Weights of a small sound classifier: log mel input.
Rows from block 6, named by matrix and row number. Rows with one number belong to one neuron. Each number is 500 + 40 x the weight over its row's rms, rounded and kept within 0 to 999. All counts start at 0. Numbers have three digits each. After the name is the row's rms in percent of the matrix's.
# fc1: MLP up (model.blocks.6.mlp.fc1.weight, 1280x320), inputs 192-255
# fc2: MLP down (model.blocks.6.mlp.fc2.weight, 320x1280, transposed), outputs 192-255
fc1.279 101:626450477450469464481508547439536492495436463484514527544568562542508475528461513497528474508444515496543513524493434497527467543497535524578453515503556550580525499476527466497543485456582394
fc2.279 091:436460516500526459493467553499461448470554537498572513437527571497493489497470506516469480471440499516560458425532461487506509420505521573509485501444525467565517499485458543434516502527515455
fc1.280 095:529483546449481569449505552454514538473481494477497508509546564558507514537485479532444505498513474545502460500473488510502566440532469537543546498531477500492536583484485599567468440504573512
fc2.280 087:479541475504544447602484542436502462486476496498546534501531433478479448575479511541445521455479446527514486515526517406444540441596512467458425476465569574536496501540498569507554494448545442
fc1.281 100:470488541591490524467481492507489480431421497450477541537475449459502477463459527508441514499481474549543552518505501457481515532539469478490468562529472471499537584429546513647458474441523502
fc2.281 072:541512524576485562527535556511517484489504508490517460652472495424533527516614485507444475450467454425557530482544526520482432455506443503487458483581519502422480516590449557561521493503458440
fc1.282 107:466564492449547529503538471509504498459428548464535451500479489480450528535505437569473506483451500471504512422510518472490537501471547459436548514521526484536539515449547449507468482474478454
fc2.282 093:458523524463516547504527461475529566455502512486544465487500522514521470502533431525545498410559569563479469482511491524499519472477511523545553518439533490504506521534529572473445445446464429
fc1.283 109:501491496545533479454429517398521560464509481441501474502474513503485465445505517556526560463572428529459488474532499531507532532520512475537598521498492536532511515554428527472519517512538492
fc2.283 116:577501464500520466580477532427538540545516466544528472542485519495471527514502494548447534494462486521414533505521482544471470466490471559522523411525496448490516418512535479490551587511525490
fc1.284 108:468511502532560449521451472485530488441462537585546481538567468515490451484532450513466551456476512462489495545483444499524478501585412502502502526527394503450589461530469513553437435476489560
fc2.284 096:463537526495597495426483446442490485495533515441516507533494497560438447474467461487575488475502545486505435529463557471482550525501524455543520516479600522501537502475525479475454432548392496
fc1.285 096:512535539488553479562411493427442506505500505567531502605533499481546437554470504540469466535462528454496495493480517573522508479548463487514528506457421570516561462537532582517504468437564514
fc2.285 090:546539479484505532526514480496541520516549558468542561471479597490525462506548439578422543439399486527472489513505509446545499503494529608522513463502496447498472437438505454521455504471465541
fc1.286 095:569450534522448458556507507429520481486512469595519553544481459492455488521473573456459559468481512470494496544591544557508436528481440556481453506467493484558543501526576424541514530538519499
fc2.286 098:390536532529539496489463457489530485443506551492475508485448548470530454519469510476502496500469456518512516521475510541544478569484455485544477463527567465464509508491556442472499467496464617
fc1.287 113:547529533502502473492471542472489442522502462518548475522505466499575528507502551470501497556449499492524578565585492585482449440545539528489454457463528526515614487489461413541520557522493480
fc2.287 113:506626461499571504543546510529465448471526493546455454532515546495493477475480480468492516531499434486476534469529538534522484478551514471518546452539454459487483488506483484427475486474532519
fc1.288 093:471545513443458529506548491438493443577461558520504579508469509524517517490476461529449471511531493440562516452505523553557466528514455482492491554449471462419515521480541551593509456483501475
fc2.288 082:425487489467487427460481498494526539477586529490439469532569498471475523458492521459414504493506514531460466486522500484487502544469482475544467535579511462554561526478459532467485510500482495
fc1.289 096:550464544489489551510549492450454471531490516441496481555511460510498498510430493524491507488440486585485469485552546539419522552522451528473449528476392575480492538568539478535562543533489484
fc2.289 072:477453426559463578475464462515414535531532542483585530558493475507499478474485503529442512480450469471528521500510469579530536561504462542411489537479494462574508508509485533507537494485513511
fc1.290 113:484470517532392476471493472579462464515488525508514500459496518501486496483488512505434568507516481494475592552508525511525448500514486461434512490525496491573507470537512553477513588501511464
fc2.290 134:501500467504539427519613495500457490522552549535467460438486567498479551426494499510510511491546479457476439534514537585511476464468547518526545513529463478585452494469549429478477582479493428
fc1.291 101:530542561468468392452496478578485533533490488533507455528501462516561475467545473500487510479483509542509502443465503525553393541588581464495509573537470425432532553506487501545508538426510517
fc2.291 101:501466589512576472491471505469464466493540520484479524541546490489469518493500478481506452496510548529456492489469457516533531496461471438533442454584486521519437509555488475543440483476481463
fc1.292 079:490473564516472553530397531476494526455446439506526502548555551506449521460471529474546490501428530481539554505526509471485467491498432466526506531533552509579428534588488524517457481437492519
fc2.292 075:479507548495577452560560388515547508516539550507540541522495561542523558456553471528503487493489424431495479500550488491470503462564476552507528510488530560517491473532459480523470490579386483
fc1.293 093:499451510549515451581523483477506500464453474551596432506524451558530486526554604535510519566537491430492512484555494429538461478503548411514438522468548514600564508513402522556525529494478483
fc2.293 084:527515511493557523501518463485510517519475581455574506452500506490518534406545534487509461486571470450459436518540526522514511523521551618475508565564483453494477457520496510500518493456519514
fc1.294 093:568536441466500536538432553510440478500468553551507474556500504468491464512471543483486507474518448516531484488422535496464519509503456502479520491507450454484550509501478445507522553494512506
fc2.294 093:530500486491496522566387508487461498457491472475500531579507496465519525544486568537535560455445455538487542506556557456485465484505417591494530536475486568403536519495565481490527458449509494
fc1.295 094:519425478522518477451498510528470550520520450462491533469547530541495552441508548550493476477459501493506435501519483495455537509513549487454519491515538420510520548495499524579484522468445542
fc2.295 087:490514506561541499485480500530543473527559557470517461420482577503492507477534488498473549435471487458475560522496544421523504573479436524493444491466503465465492511513508506489557504443487503
fc1.296 100:510420446527581485487453463530425522444417521466571523580517456488527510460486546558467581436550466548493429516441498486476544458548425582543493510530478528479468469500504539566532483528486478
fc2.296 087:548463559457494515529536472499478469415533501482503435514499530458468487543492498475480539492508441578474506505517459430521510507534537472585479518512458460515493477517469498514530499463472480
fc1.297 089:551517503514418522439506544496471515490485527529465483524492465486510420502505509514403497452590496504492433548453486525554531507501542516537503497548442488447481531496483553448432446367567449
fc2.297 098:558595500465508491530522520435527592475499486518547521507488508494436482558514491527484528492500494488496443531553558529486465480517464511540492518474543534473605501479503448595445506483519551
fc1.298 090:552514488489489462531462466536483494535484391467530517549498486552537499521516586530445472529570504558467494522510480517504450484461488505585498564539509546518604472486523509568500512525437477
fc2.298 088:520524563558547488518427460443476496459473496427488506536493503526500558546487514566448485511493464512508433481532520484475443492539464483494474510513502467519551481477504423584498505498409551
fc1.299 085:560448547556455448505448438518459499489512500477507497496543511541505464485534548439515445509489473528578436496507458453469512496510428469481519571451455444535502487479563531560564538479537461
fc2.299 071:507438569491502449515502538517520520563551580503522490537524499491524506500468498556532516525447472497496536438528565482518479443501541409549516468504495505459500507484522506455458395469448497
fc1.300 090:511444535484536464549501480430547512490470488520525500487555476382515513558499493598405503474518537561505500483581502501487515488552523502510508537518442483509560546522496484578487494415544493
fc2.300 082:596476507516530544535514474476504511531513533483436486528595614521492508506487455466514535529522475489501577507487529492496534504484497463467522531504493542447509543540473406532549539439498438
fc1.301 097:500448509471526488572497437467386493453446498491542532472520500488402409515528511481503487501563518558563457455568441537489539556512531512505485498547459573466580470452524455512482485468451548
fc2.301 098:571490534481527475467503555399505507491546510491469515478551469466496479504517479511508537478494557502495538525506493532452387534564517514506462467434496519503533511452465485538463471529562512
fc1.302 087:522478493494515517492481509539466457446487455509463465401548506550476545477501439542497448500517484613546460458486441497428510553481420498511472463540544531453557528485447507545508444512503503
fc2.302 085:493581518470559482558544580512524551485526518509525449478555502450524463450557553515496555444489443444513553511548514515463529494555476521443526529562484470453469481510466510540507518471448469
fc1.303 097:618441462506523503536491515460400444508441486524534516482526428534507514428473515519522514480477502489526423478571488520500537461456444537528563516525504533485566476456511417535485521473542424
fc2.303 103:574495510492390498465522457503462507482452483512483479468466535456462497547457575556433534475521490482534441503422503544468480528526428458482514498593413521443523539500561457541561501490482530
fc1.304 101:565443540483395490514437453503539624523451516465497525475498481484561568469514556502497496527483437461516497524539459504473513507509485508554521548465543534457603558478556514607530501456612574
fc2.304 074:589514520509531534569505442479496513497525510553510509506483568523507521440456520464470453495443484507558439530519503448517521541479527527490460562508526520481437573503478413456417449506525474
fc1.305 080:507474557518536551449484470567481489514444417499517483475406479490515466540497468518480485485564441553444475579494467502476494484468461458564528489530485446491526548482556490608454525546484501
fc2.305 081:467494513478536510457482464562504541613594521485532541521505498452474476567523545548518466508444550445477541460449476531527523414547478562554564494390485514415428452525559569476476518504478527
fc1.306 100:485475529479422522493594495502528529538485479411530539472535574510446503482490479427505495463448565507554512496545539469503517460501377513470438453486546455435484499516486512521529494522421496
fc2.306 099:521541470478454467509493493459503542511552502489477432512494478484426479483510578488511515452491504461500492434600550582490467437560453533523559515509521574447519486470455481488542499495465508
fc1.307 103:522502502504499499465481428527453409458484534472514518516474496518463513524562486491467410564515523534513467511563478542477566563488517490533560506491476504492531470552483556480503537506456495
fc2.307 106:447456493429545532486532511526480503490488498565463553506482480518485551510532473543517467539513530579503381488409553411534565486441467452553532510521613495541470564468551530518431522467473499
fc1.308 114:527467531495564471450470504498504521516431457519511511587515544516539533456518511604455447463479487560473483526523454450488542486457424575572549522609423507479544547512477459508548482490457487
fc2.308 112:500483471504552603581445505443468554425470486496538500564453514469546572508532480517516547459492417493466475494512525470529490487526516531457479467482507432451560552530521554538542504509503531
fc1.309 099:442533514430504550486486510607441562589542483482570509506483540573523480447467519512430495441549437425532525503532524507560526508475506466473486467501413484509464550500530525592514567549502509
fc2.309 111:494539522534439452493486492538559483541489501481446511457458527497482535552470504411500546548535485471501500458509513479494528479483459527495582452549525483451503534505542504536462472462459488
fc1.310 091:511491459549471425536523474493500528534485514460490522499555533521568470594471496471483550475525452545446446451517462463519559486518434521540551467454541520521495487556508416482487523495592521
fc2.310 087:531485464572512534514541449475496516471507475562446456518444390456505433518508536456504586513495442446508499503579477491475425455564446533528461476526462560559516483501518474430524455467524478
fc1.311 080:491442529455437554488540478486546474450387581413527508558511519492505504508536435470549457490536484533464468577528452522525522561507478473563495480435534496518583612477510446534505506508625564
fc2.311 070:516489416481548557537481525443518552451631581468518455474508546451477470553517548484527514566545411538513515441491491412499551418598534515501527499449543469520491532458470446465470461449478498
fc1.312 111:445451527510552494504464492545492473564428510553529523508509536537567490477504482512449504458502498531586457550537523479502505465501564528478523565471480438540531478455495493496476514495559428
fc2.312 123:495544521446473532516475525486526532524432525582500553478521455459511471546553605462503494510526488431532469498469509505454547441547387494497519462442479501504572540544544530556526490526472508
fc1.313 107:491445451511539585530477550539437572495475464517528442543526515503504520494464521472470483458418430492514523465457537531465487561522535514567485566524505497490491514493523490540504550479474502
fc2.313 096:432499450467525476504554499477450528474493506516493497457492488486521442460454471556457480450532442525492424553542508548457453500497511544532467545460481467486520459437510491582545529579503474
fc1.314 100:533466521491603558547446464492516533466495454484527462552501544491536499525452485522466466503495494565579478430529540420478511501487599575449527552466536518475573535521558588562489463478541524
fc2.314 091:519496528503530505523460540505583474466546470414521545652525493511480490526552542486478527495485420480539495482579509441464515529573507505477505502527503478456512558553573460497501516481492537
fc1.315 083:509528449525489516518508531380372486449518527500518431577449474512503469528496527494565503407520522498515469479498435475520489531459504489482510451534503542462512546450508573461523457551522458
fc2.315 075:480526539483478535518527447526570506450470455520501495553549505473497470494548527491475507506519515527555476527542520445491525463510516474464473521518514600472544551523484534529482509449529530
fc1.316 109:526495511534480510458485498493538531552467518478559455563499456470530482543475503447473483435520525475488491547573532433505520501452486523515477453553521516525522587428534434514550516487513546
fc2.316 105:467492500466475513469429458452525452448480507521443512542516445542474495539464454431546466513469533471482492571474452450521520554489509467464519447498467562570452558544489447484489445565468519
fc1.317 117:427495524480488488511463522524520443527453482509580524542445512511547521495507523545430474531490477519554445488502444514482511453468516531544492492518532552528524535428530561549542523483514490
fc2.317 109:488513527505427553508458401469484487480473487495461501534514499522521510497492463470476438490556509545539578580570479475464552432529448611535545502564464519464532561550502415524559446482528520
fc1.318 098:488454527492463526447464426461500508526468517489579510486505463573523450494635465493420491471569451503541466467530513492478506474472465459551538524530472521439527541458502519634520503451494488
fc2.318 092:516499507463499531472484502498525475545542541497579431456552572477500505502567556565478517480486413434535506443549473512520418523567491552463452510527444495500498452492518482587525506427523529
fc1.319 113:549449460445592445577539476515461462440430486484570468537472484581533540459396542515474427476498511510505446543563469496531562427523514538438451516522474551533475458471515493496509462479522482
fc2.319 122:526487516495457527525557504504510483492419487458492499451422547471462539512491579508526545473540509497536519512486433583531455555552485514576493502485495511526475470503561424517504499466494466
fc1.320 094:538464506489548512529391501481497433503451465449523511529537443496539505587493499520444531507498483552461501477544477517534494453476454540523447462451496494610552426461443449540523501513556535
fc2.320 082:561418484503417496579495510477498528494499492485497423523496511500474503506512477524524427484487507497484441500562508467484516432516476587496505547476503512484421395468458479477491473444522483
fc1.321 093:518494528509469476482529544490507501524479509576558441548538503566512410471478500477491486455458506489496483456529531493575448539517480494503369474530471512516513507459506513534531460455484451
fc2.321 089:457534518472466451519440510507486541503503484512441432534482480455483540545496499461555464464508488460505493519534497440479477550535537452492424487510481490485440545480445449452502491527496554
fc1.322 115:480424513531463462553447489416511453475431464463522578465457503448533425505544488479482453562494511486531528506495500415415550514505494548561440531490491522473502524537501532531478456518532466
fc2.322 121:455558477510477543525532561524556539496524499564555472488502502464484510518491556512512562522518457493477503480543558466501520524513509516439489483500441454569453448563487560486477603484499470
fc1.323 098:583496569550557520454517444501542488513430524526453534482517491477505513518521581484435552512458477475441516507476475498480467502477496521505513491519484524512509425499492582539464557454575496
fc2.323 091:533470488495517494560515476450439530468465433524545461470553541503481543528553503606525594521455466541506533519585555569474493438610465590487516490502474522493488417526487444570525480477454451
fc1.324 093:530515497549543524459466461483469508450461485496560510569501476505488572521629599535497467519499478523509458417545549481462508470519468543542523534522553528517561530469530487436496487524534502
fc2.324 086:456532489442491574537481472474486452481516497478457554619482463526498540526527537493525504490436517506507505527468440494483462519491368483569501531534480484511516475492561483569433470489420577
fc1.325 126:558518576537492508468453463558521500494501468503538477510561470485530525514484502485470567508533470556518520496530529475545609519531463537459465487531490562478529512487564504554500488492529537
fc2.325 142:485462526446472563474525508490564483544503500586508523504560528499527432470430412392528452505430485496559489544416456490552450549506530464511413549413508545536484503449471538563546474552520472