Weights of a small sound classifier.
Training: adamw at rate 0.0011, 16800 steps, batches of 128, held-out accuracy 68%.
Rows from block 6, named by matrix and row number. Rows with one number belong to one neuron. Each number is 128 + 32 x the weight over the matrix's rms, rounded and kept within 0 to 255. All counts start at 0.
# fc1: MLP up (model.blocks.6.mlp.fc1.weight, 1280x320), inputs 0-63
# fc2: MLP down (model.blocks.6.mlp.fc2.weight, 320x1280, transposed), outputs 0-63
fc1.623 [146  63 153 168  77 134 172 152  98 152 164 143  86 123 110  97 141 121  95 173  85 161 125 106 149  97 175 123  83 117 159 118 141 120 146 156 110 109 177 110 133  74 164 157 139 161  94 124 172  48 142 142 122 148 114 163 179 214 141 118 131 152 164 135]
fc2.623 [102  89 129  95 145 136 143 118  84 144 160  96 128 142   0 116 108 136 121 168  74 152 140 126 123 121 162  92 106 156 155 112 119 150 110 170 150 120 195 146 110 147 129 149 168 128 130 125 154  85  87 145 117 134 172 118 150 146 133 113  79 128 129 137]
fc1.624 [143  67 132 129  97 141 166 131 166 120 134  82 109 143  76 116 165 180  65 109  90 138 146 169 159 142 143 104 105 162 144  62  60 112  93 155 163 163  88 139  80 109 120  76 129 157 102 103 156 156 133  90 164 193 137 130  57 202 145 151  97 153 180 175]
fc2.624 [162  94 161 165 123 233  49 141 119 167 153 123 110 113   0 113 113 150 156  57 100  97 157  60 116 137 141 219 169 101 148 177 129 156  76 131 137 100 162 112 153  76 114 197 126  73  73 109 130 146 173 113  59 143 122  98  91 123  82  76 119 127 107 136]
fc1.625 [128 178  76  79  92 181 156 181  39 163 179 121 192 169  77 236 131 150  81  85  56 194 181 141 186  97 164 144 155 142 165 169  87 117 156 209 148 145 116 124 132 123 137 145 142 119  87 106 143 111 146 173 104 115 119 155 157 187 160 109 113 152 151 124]
fc2.625 [ 88 142 138 122 155 143 137 141  86 172 109 114 156 120  28 136  91  75 127 146 152 102 155 111 132 180 167  97 164 127 122 116 135 139 126 100 137 113 122 105 110 126 125 149 164 133  96 110 100 137  87 151 104 153 113 133 155 128  74 179  79 136 132 131]
fc1.626 [139 111  89 216 112 163 152 168  61 167 156 205 120 156  96 105 157 143 130 136 153 148 172 105 101 157 165 188 136  86 138 124 119 165 121 102 150 141 117  78 156  90  89  67  75 117 200 128 150 114 117 138  41 132 144 175 167 112 126 138 114 132 152 161]
fc2.626 [114  89  76 134 104 178 110  97  76 127 113 143  56 112   0 121 193 114 144 100 194 147 111 138 139  79 170 153 163 120 172 143 128 114 115 110 135 114 145  97 220  69 179  60 159 102 120 109  95 135  86 122 155 145  84 173 124 130 128 107 158 138 108 165]
fc1.627 [158 152 116 135 148 104 128 173  79 109 176 123 106 141  37  96 151 115 151 141  75 116 153 131 103 100 183 129 111 109 143 121 154 172 133 128 109  83 127 105 102  55 154 139 140 166 128 157  78  96 171 104 109 178  99 167 189 134 102 120 115 107 106 138]
fc2.627 [138 130 122 109 122 136 154 173  50 108 145 122 148 160   0 119 164 170 126  83  80 147 142 111 127 127 141 115 110 147 134 133 139  86  93 156 141 145  79 133 129 111 155 117 120 144 141 122 121 139 154 101  62 111 138 199 131 155 135 114 120 102 160 116]
fc1.628 [182 148 125 110 151 124 116 135 106  92 172 186 101 168 107 115 124 110 122 151 135 111 131 145 200 113 102 159 140 140 138 151  94 155 136 181 107  98 167  52  93 106 168 105 120  96  47 132 153 104 149 125 109 119 114 121 125 110 143 195 124  87 181 142]
fc2.628 [121 190 129 151 141  87 112 121 122 117 127  83 143 162  21 119 139 109  98 105  83  97 119 160 111 122 157 103 100 185 124 114  74 116  82 121 139 161 107 122 156 151  97 125 101  84 122  92 157 123 146 121 140 117 145 118 142 177 100 137 141 110 136 101]
fc1.629 [128  72 103 118 144 122 140 156 128  95 169 133 135 103 102  88 147 172  42 123 143 145  90  96 165 147 154 117 150 132 115 105 167 114  98 156 136 115 109 105 149 124 140 138  73 145 119 122 131 190  93 120 149 139  76 168 172 144 135 108 131 110 115 138]
fc2.629 [156 129  96  70  97 137 115  71 176 140  63 112 126 141  82 105 124 164 154 131 176 137 135 120 112 122  72 147 113 141  71  95 113 130 140  86 104 135 148 116 184 173  99 127 131 109 111 132 158 143 109 167  88 127 132 112  53 140 107 125 151 148 149 128]
fc1.630 [106 123 119  27 114 152 139  86  48 131 139  87  87 114  99 120  86 142  22 113 110 131 141 163 115  53 169 131 106 141 163 124 101  90 136 178 127 118 124 174 210 152 131 119 100 147 119 156 147  85 123 140 102 155 171 151 127 116  65 144  93 142  99  91]
fc2.630 [151 103 127 135 122  88 116 181 104 106 158 114 125 137   0 152 193 120  91 118  84 106 150 162 119 174 163 145 147 114 127 133  65 143 148 190 144  69 120 186 140 171  87 150 100  87  95 118 162  65 141 128 154 115 135 129 186  71 152 144  46 151  86 122]
fc1.631 [126 201 106 106 104 146  56 193 102  83 187 153 196 124  65 166 164 177  75 162  68  85 161 143 116 112 145 231  90 100 190 178  62 192 105 166  80 103  94  41 142  66 121 167  85 115 165  90 155 109  98 111 199 211  48 106 193 166 147  58 105 184 124  94]
fc2.631 [157 134 137 149 172 187 180 141  93  98 141 115 112 126 178 209 148  92 124 121  94 193 198 192 126 137 140 150  95 166  43  75  79 175  79 173 184 116  14 206 240 193 170 153 148  52 147 125 121  66  13  84  59 145 180 200 128 206 141 211  81 108  76 178]
fc1.632 [120 122 105 112 165 102 114  77  39 147 130  77 133  85 100 135  73 144  70 194  92 200 146  89  50  83 185 162  62 111 101 160 114  53 130 139 116 168  94  83 204  73 145 152 204  36 154 110 136 145  44  70 154  42  99 155 110  74  96 146 137 146 199 112]
fc2.632 [178 106 182 165 143 207 104 171  95 121 210 157 135 164   4 166 135 112 197 156  59  81 176  59 129 186 130 215 138 155  96 131  81 209  82 170 165 146 210  92  54 163  98 153 170 145 137 104  39 148 139  77  58 132  96  63 181  98 136  49  44 157  84 140]
fc1.633 [143 134 138 175 105  59 193 168 104 211 138 152 103  52  91 180 169 127 120  67 127 148 169 133 216 130 116 135  93 115 107  61 131  94 176 148  75 120 117 193 151 149 106 149 197  89 126 185  71 107 202 111  95 165 154 125 107 119 122 103 123 105 105 108]
fc2.633 [103 181 160 169 100 135 135 110  72  92 162 220 159 146   0 110 135 123 131  73  81 124 114  96 111 221 148 179 158 176 131 148  58 109 118 132  83  88 156  77  49 137 120 117  72  91  87 104 179 121 129 123  99 153 125 126 118  95  92 134 121 160 104 129]
fc1.634 [174 118  94 124 123 180 131 110 104 155 144 132 105  90  87 152 102 174  94 105 158 147 115  91 166 147 116 118 114 121 175 108  85 161 144 108 101 108 133 144 107  83  85 112  68  83 139  91 217 141  96 117 121 112  94 111 165 108  96 137 127 161 148 201]
fc2.634 [136 143 100 166 168 118 157  86 143 112  75 113 161  99  79 140 187 150 185  86 111 178 149 143  86 152 107  83 116 165 106 148 138 121 162 145 163 120 188 140 129 151 145 132 135 124 185 111 151 130 122 163 114 149 178 105 169  70 104 141 141 141  90 124]
fc1.635 [ 64  73 136  87  76 169 152  56 112 207 156  80 116  98 134  97 122 138  18 174  81 210 149  45 154 103 141 103  87 207 186  83 118 139 149  97  82 105 140  63 153  50 106 106 143 199 139 129 190 158 165  67 155 163 139 196  96  88 133 124 137 104 129  96]
fc2.635 [206 207 192 115 192  79 163 127  60 138 146 133 122 103   4 120 192 166  69 113  91  92 213 139 131  95 171 127 132  83 133 219  88 108  76 160  86 142 107 151 147  99  60 224 169  71 142  94 116 104  83 143  16 146 182 102 118 142  69 158  97  36 120  99]
fc1.636 [174  76 130  77 142 152 123 135 116 119 146 130  90 143  76 122 109 125 106  67 134 179 124 111  94 114 133 134 145 138 130  86 187  73 156  85 142  58 148 131 149 123 111 126  99  92 137 127  67  96  79 142 114 129 141 152  96 103 127 135 148 112 114 137]
fc2.636 [111 148 135 126 158 170 113 115 140 153 114 155 112 164 197 120 136  86 155 124 113  77 143 145 117 163  97 114 111 106 171 143 103 144 139 122 145 106 159 105 122 129 120  73 115 110 142 145 132 132 120  96 135 148 120 117 133 113  71 161 153 133 133 116]
fc1.637 [118 142  81 114 120 161 106 127  30 103 162 118 102 140 117  92 162 114 131 177 122 159 119  76  71  71 201 100  64 167 118 190  77 127 126 200 158 150 154 162 120 121 146  53  70 105  92 115 166 134 164 160 137 173 129 101 131 141 135 149  92  96 105 152]
fc2.637 [ 97 204 173 132 168  73  84 110  52 191 115 194 110 117   0  87 102 138 135 124  54 138  96 127 171 101 157 128 126 184 119 145 177 130 187 152 170 137  67 139 139 146 138 143 145  94 167 171 111  95 164 120 126  55 120 172 138  85 115 167  81  68 130 133]
fc1.638 [114 105 143  84 124 133 150 117 110  99 171 134 139 134  58 193 142 152 122 117 127  58 138 152 176 146 144 147  75 118 124 181 138 161  95 148 114 172 136 133 110 135 151 157 116 168 141 107 122 105 158 137 140 114 135 149 104 144 133 106 124 139 131 170]
fc2.638 [128 127 160 125 125 112 128 146 126  91 121 134 115 109  30  80 119 143  75 137  83 121 190 122 141 149 141 139 113 133 135 166 135 142 138 157 128 124  87 110 167 124 162 144 158  87 127  78  92 101 145 127 182 145  81 175 147 124  97 127 122 104 137 169]
fc1.639 [143 128  85 123 106  96 100  81  77 116 124 195 110 159 136 150 119 127  93  93  97 111 131 116 124 173 107 136  93 195 148  81  93 136 137 142 184 139 134 106 116 137 104 121 132 121 160 152  51 142 131 175 121  95 152 142 118 166 101 158 117 118 154 139]
fc2.639 [104 109 134 144 140 140 122 127 118 121 150 139 170 103 255 168 138 111  83 198 102 138 113 152 180 178  75 128 137 150 152 129 107 156 138 121 140 102 126 104 124  97 129 124 125 122  87 155 128 132 110 143 125 144 113 142 146 121 159 151 113 126 138 150]
fc1.640 [119 178 138 164  73  92 146 134 148 128  96  96 129 119  81  99 148 129 156 159 152 169 130 114  84 108 143 143 186 137  97 168 115 152 141 126 107  72 109  92 177 122 167 138 151 120 124 123 108 113 135  93 153 180 165 105 147 158 140 122 151  90 180 117]
fc2.640 [134 106 115 135 158 118 114 153 161 108 159 167 120 129  91 171 109  97 173 159 137 123  94 125 116 134 121  75 110 122  70 161 136 120 155 137  83 142 141 128 151 143 101 162 126 152 167 130 116 121 106  92 140  98 161  69 204 116 163 123 104 178 120 120]
fc1.641 [ 83  75  24 137 137 109 143 128  89 122 155 120 169 149  67  98  70 106 126 107  70 111 150 107 157 141 164 125 106 180 134 145 130 170 106 163  99 110 112  97  88 109 161 110 135  99 188 161 133 123 182 107 154 128 110 190 184 103 100 113 135 147 153 165]
fc2.641 [168 187 137 140 145 144 133  96  96  91 141  76 122 105  31 149 167 120  65  90  98 123 120 177  86 150 166 157  79 130 125 176  89 133 123 161  92 135 100 158 193 185 116 169 106  97 133  85 171 105 113 146 134 135 126 110  91 118 135 146 162 107 175 154]
fc1.642 [146 129 111 141 130 153 139 143  77  86 190 150 144 109  46 141 126 153  88 158 117  74 146  91 149 136 130 213 163  93 118 184 113 150  86 139 148  49 156 120 128 129 175  78 126 158 128 137  98 151 124 163  67 152 131 108 165 113 145 160 133 114 111 154]
fc2.642 [130  73  93 131 142  83 171 120 180 106 138 148 166 135 183  92 111 142 150  92 102 112 150 165 144 145 112 108 146 103 138 122  90 175  95 152  95 142 130 142 145 161 159 107  97 103 138 141 180 107 109 143 156  81 158 108 152 180  94 150 140 128 118 146]
fc1.643 [108 123 115  84  91 112 142 129 126 151 128  93  99  89  74 146 100 183 155 117 133 162  89 139 142 150 168 101 147 142 134 132 120 129 127 124 130  93 124 167 157 153 155 171  94  75 148  97 102 127 125  96 140 101  96 132 145 114 144 115 109 158 165 134]
fc2.643 [128 116 108  98 147 164 110 154 138 142 144 152 118 162 157  85 126 136 170 136 155 113 114 105 124 121  84 129 141 137 111 117 109 190 131 138 147 118 129  80 118 153 137 174 130 149 164  96 217 126 131 151 169 117 121  79  58 130  96  78  84  89 168  73]
fc1.644 [169  92 118  69  92 128 133 137 122 168 141 158 111  93 126 162 116 146 142 207 111 137 134 103 135 128 203 119 149 180  89 212  90 105 115 136 148 198 174 126 165  86 171 105  91 139 116 132 122 126 104 137 118  71 182 131 121 147  32  84 129 128 139 103]
fc2.644 [137 169 126 133 148 152  92 111  77 166 166 143 121 224   0 152 107 167 122 108 140  79  20  80 164 109 125 195 129 169 135  78 110 195 141 193 184  83  88  77 124 138  60 129 110 105 119 134 115 184 163 118 154 133 156 116 103 142 119  95 153 143  49 146]
fc1.645 [124  77  91  74 101 105 173 133  37 109 159 115 105 125  76 201 125 174  88 110  89 175 181 151 147  72 181 194  70 117 149 104  99 137 146 179 190 119 120  66  98  71 113 109 117 119 106  94  89 110 103 151 149 110 120 143 181 113 145 124 127 163 148 165]
fc2.645 [ 90 136 151 148 125 123 105 162  81 122 124 138 175 123  30 139 139  86  76 144 148 201 143 128 119 135 178 112  92 123 147 132  69 139 152 171 137 144 148 151 145 205 117 133  96  53 161 130 116 116  96 167 152 102 114 113 144 142 103 135  77 121 161 115]
fc1.646 [ 75  73 152 137 142 136 103 116 100 142 171 113 135 145  97 149 149 110 120 133 119 157 148 106 124 138 163 144 104 158  82 103 136 163 129 143 186 117 146 122 106 124 122 126 114 144 113 140  82 119 121 117 128 111 157 156 111 103 119 122 138 104 139 115]
fc2.646 [142 112 157 119 109 120 109 119 187 112 158 145 125 105 221 153 118 113 111 126 158  61 182 133 126 128 103  83 104 113 139 122  82 169 117 142  80 107 113 156 139 163 114 168 130 181 119 107 129  99 135 112 117  97 129  97 166 102 120 117  78 112 130 110]
fc1.647 [ 76  84  98  60  69 127 122 134  93 146 134 124 102  72 113 162 115 137 131 120  94 149 135 116 139  81 161 131 153 128 200 124 130 121 126 172 113 121 135  90 108 114 118 105 108 115 108 111  83  99 156 112 117 176  89 127  98 101 151  95 124 112 129  85]
fc2.647 [ 91 166 113 160 113 135 107 121 135  67 105 167 131  84 149 117 128 130  73 177 110  95 112 154 136 148 120  93 165 102 133 115  97 163  99 141 127 135 153 161 112 140  92 117 100 130 135 107 139 121 112 139 137  79 187 107 121  99 125 165 131 146 159 106]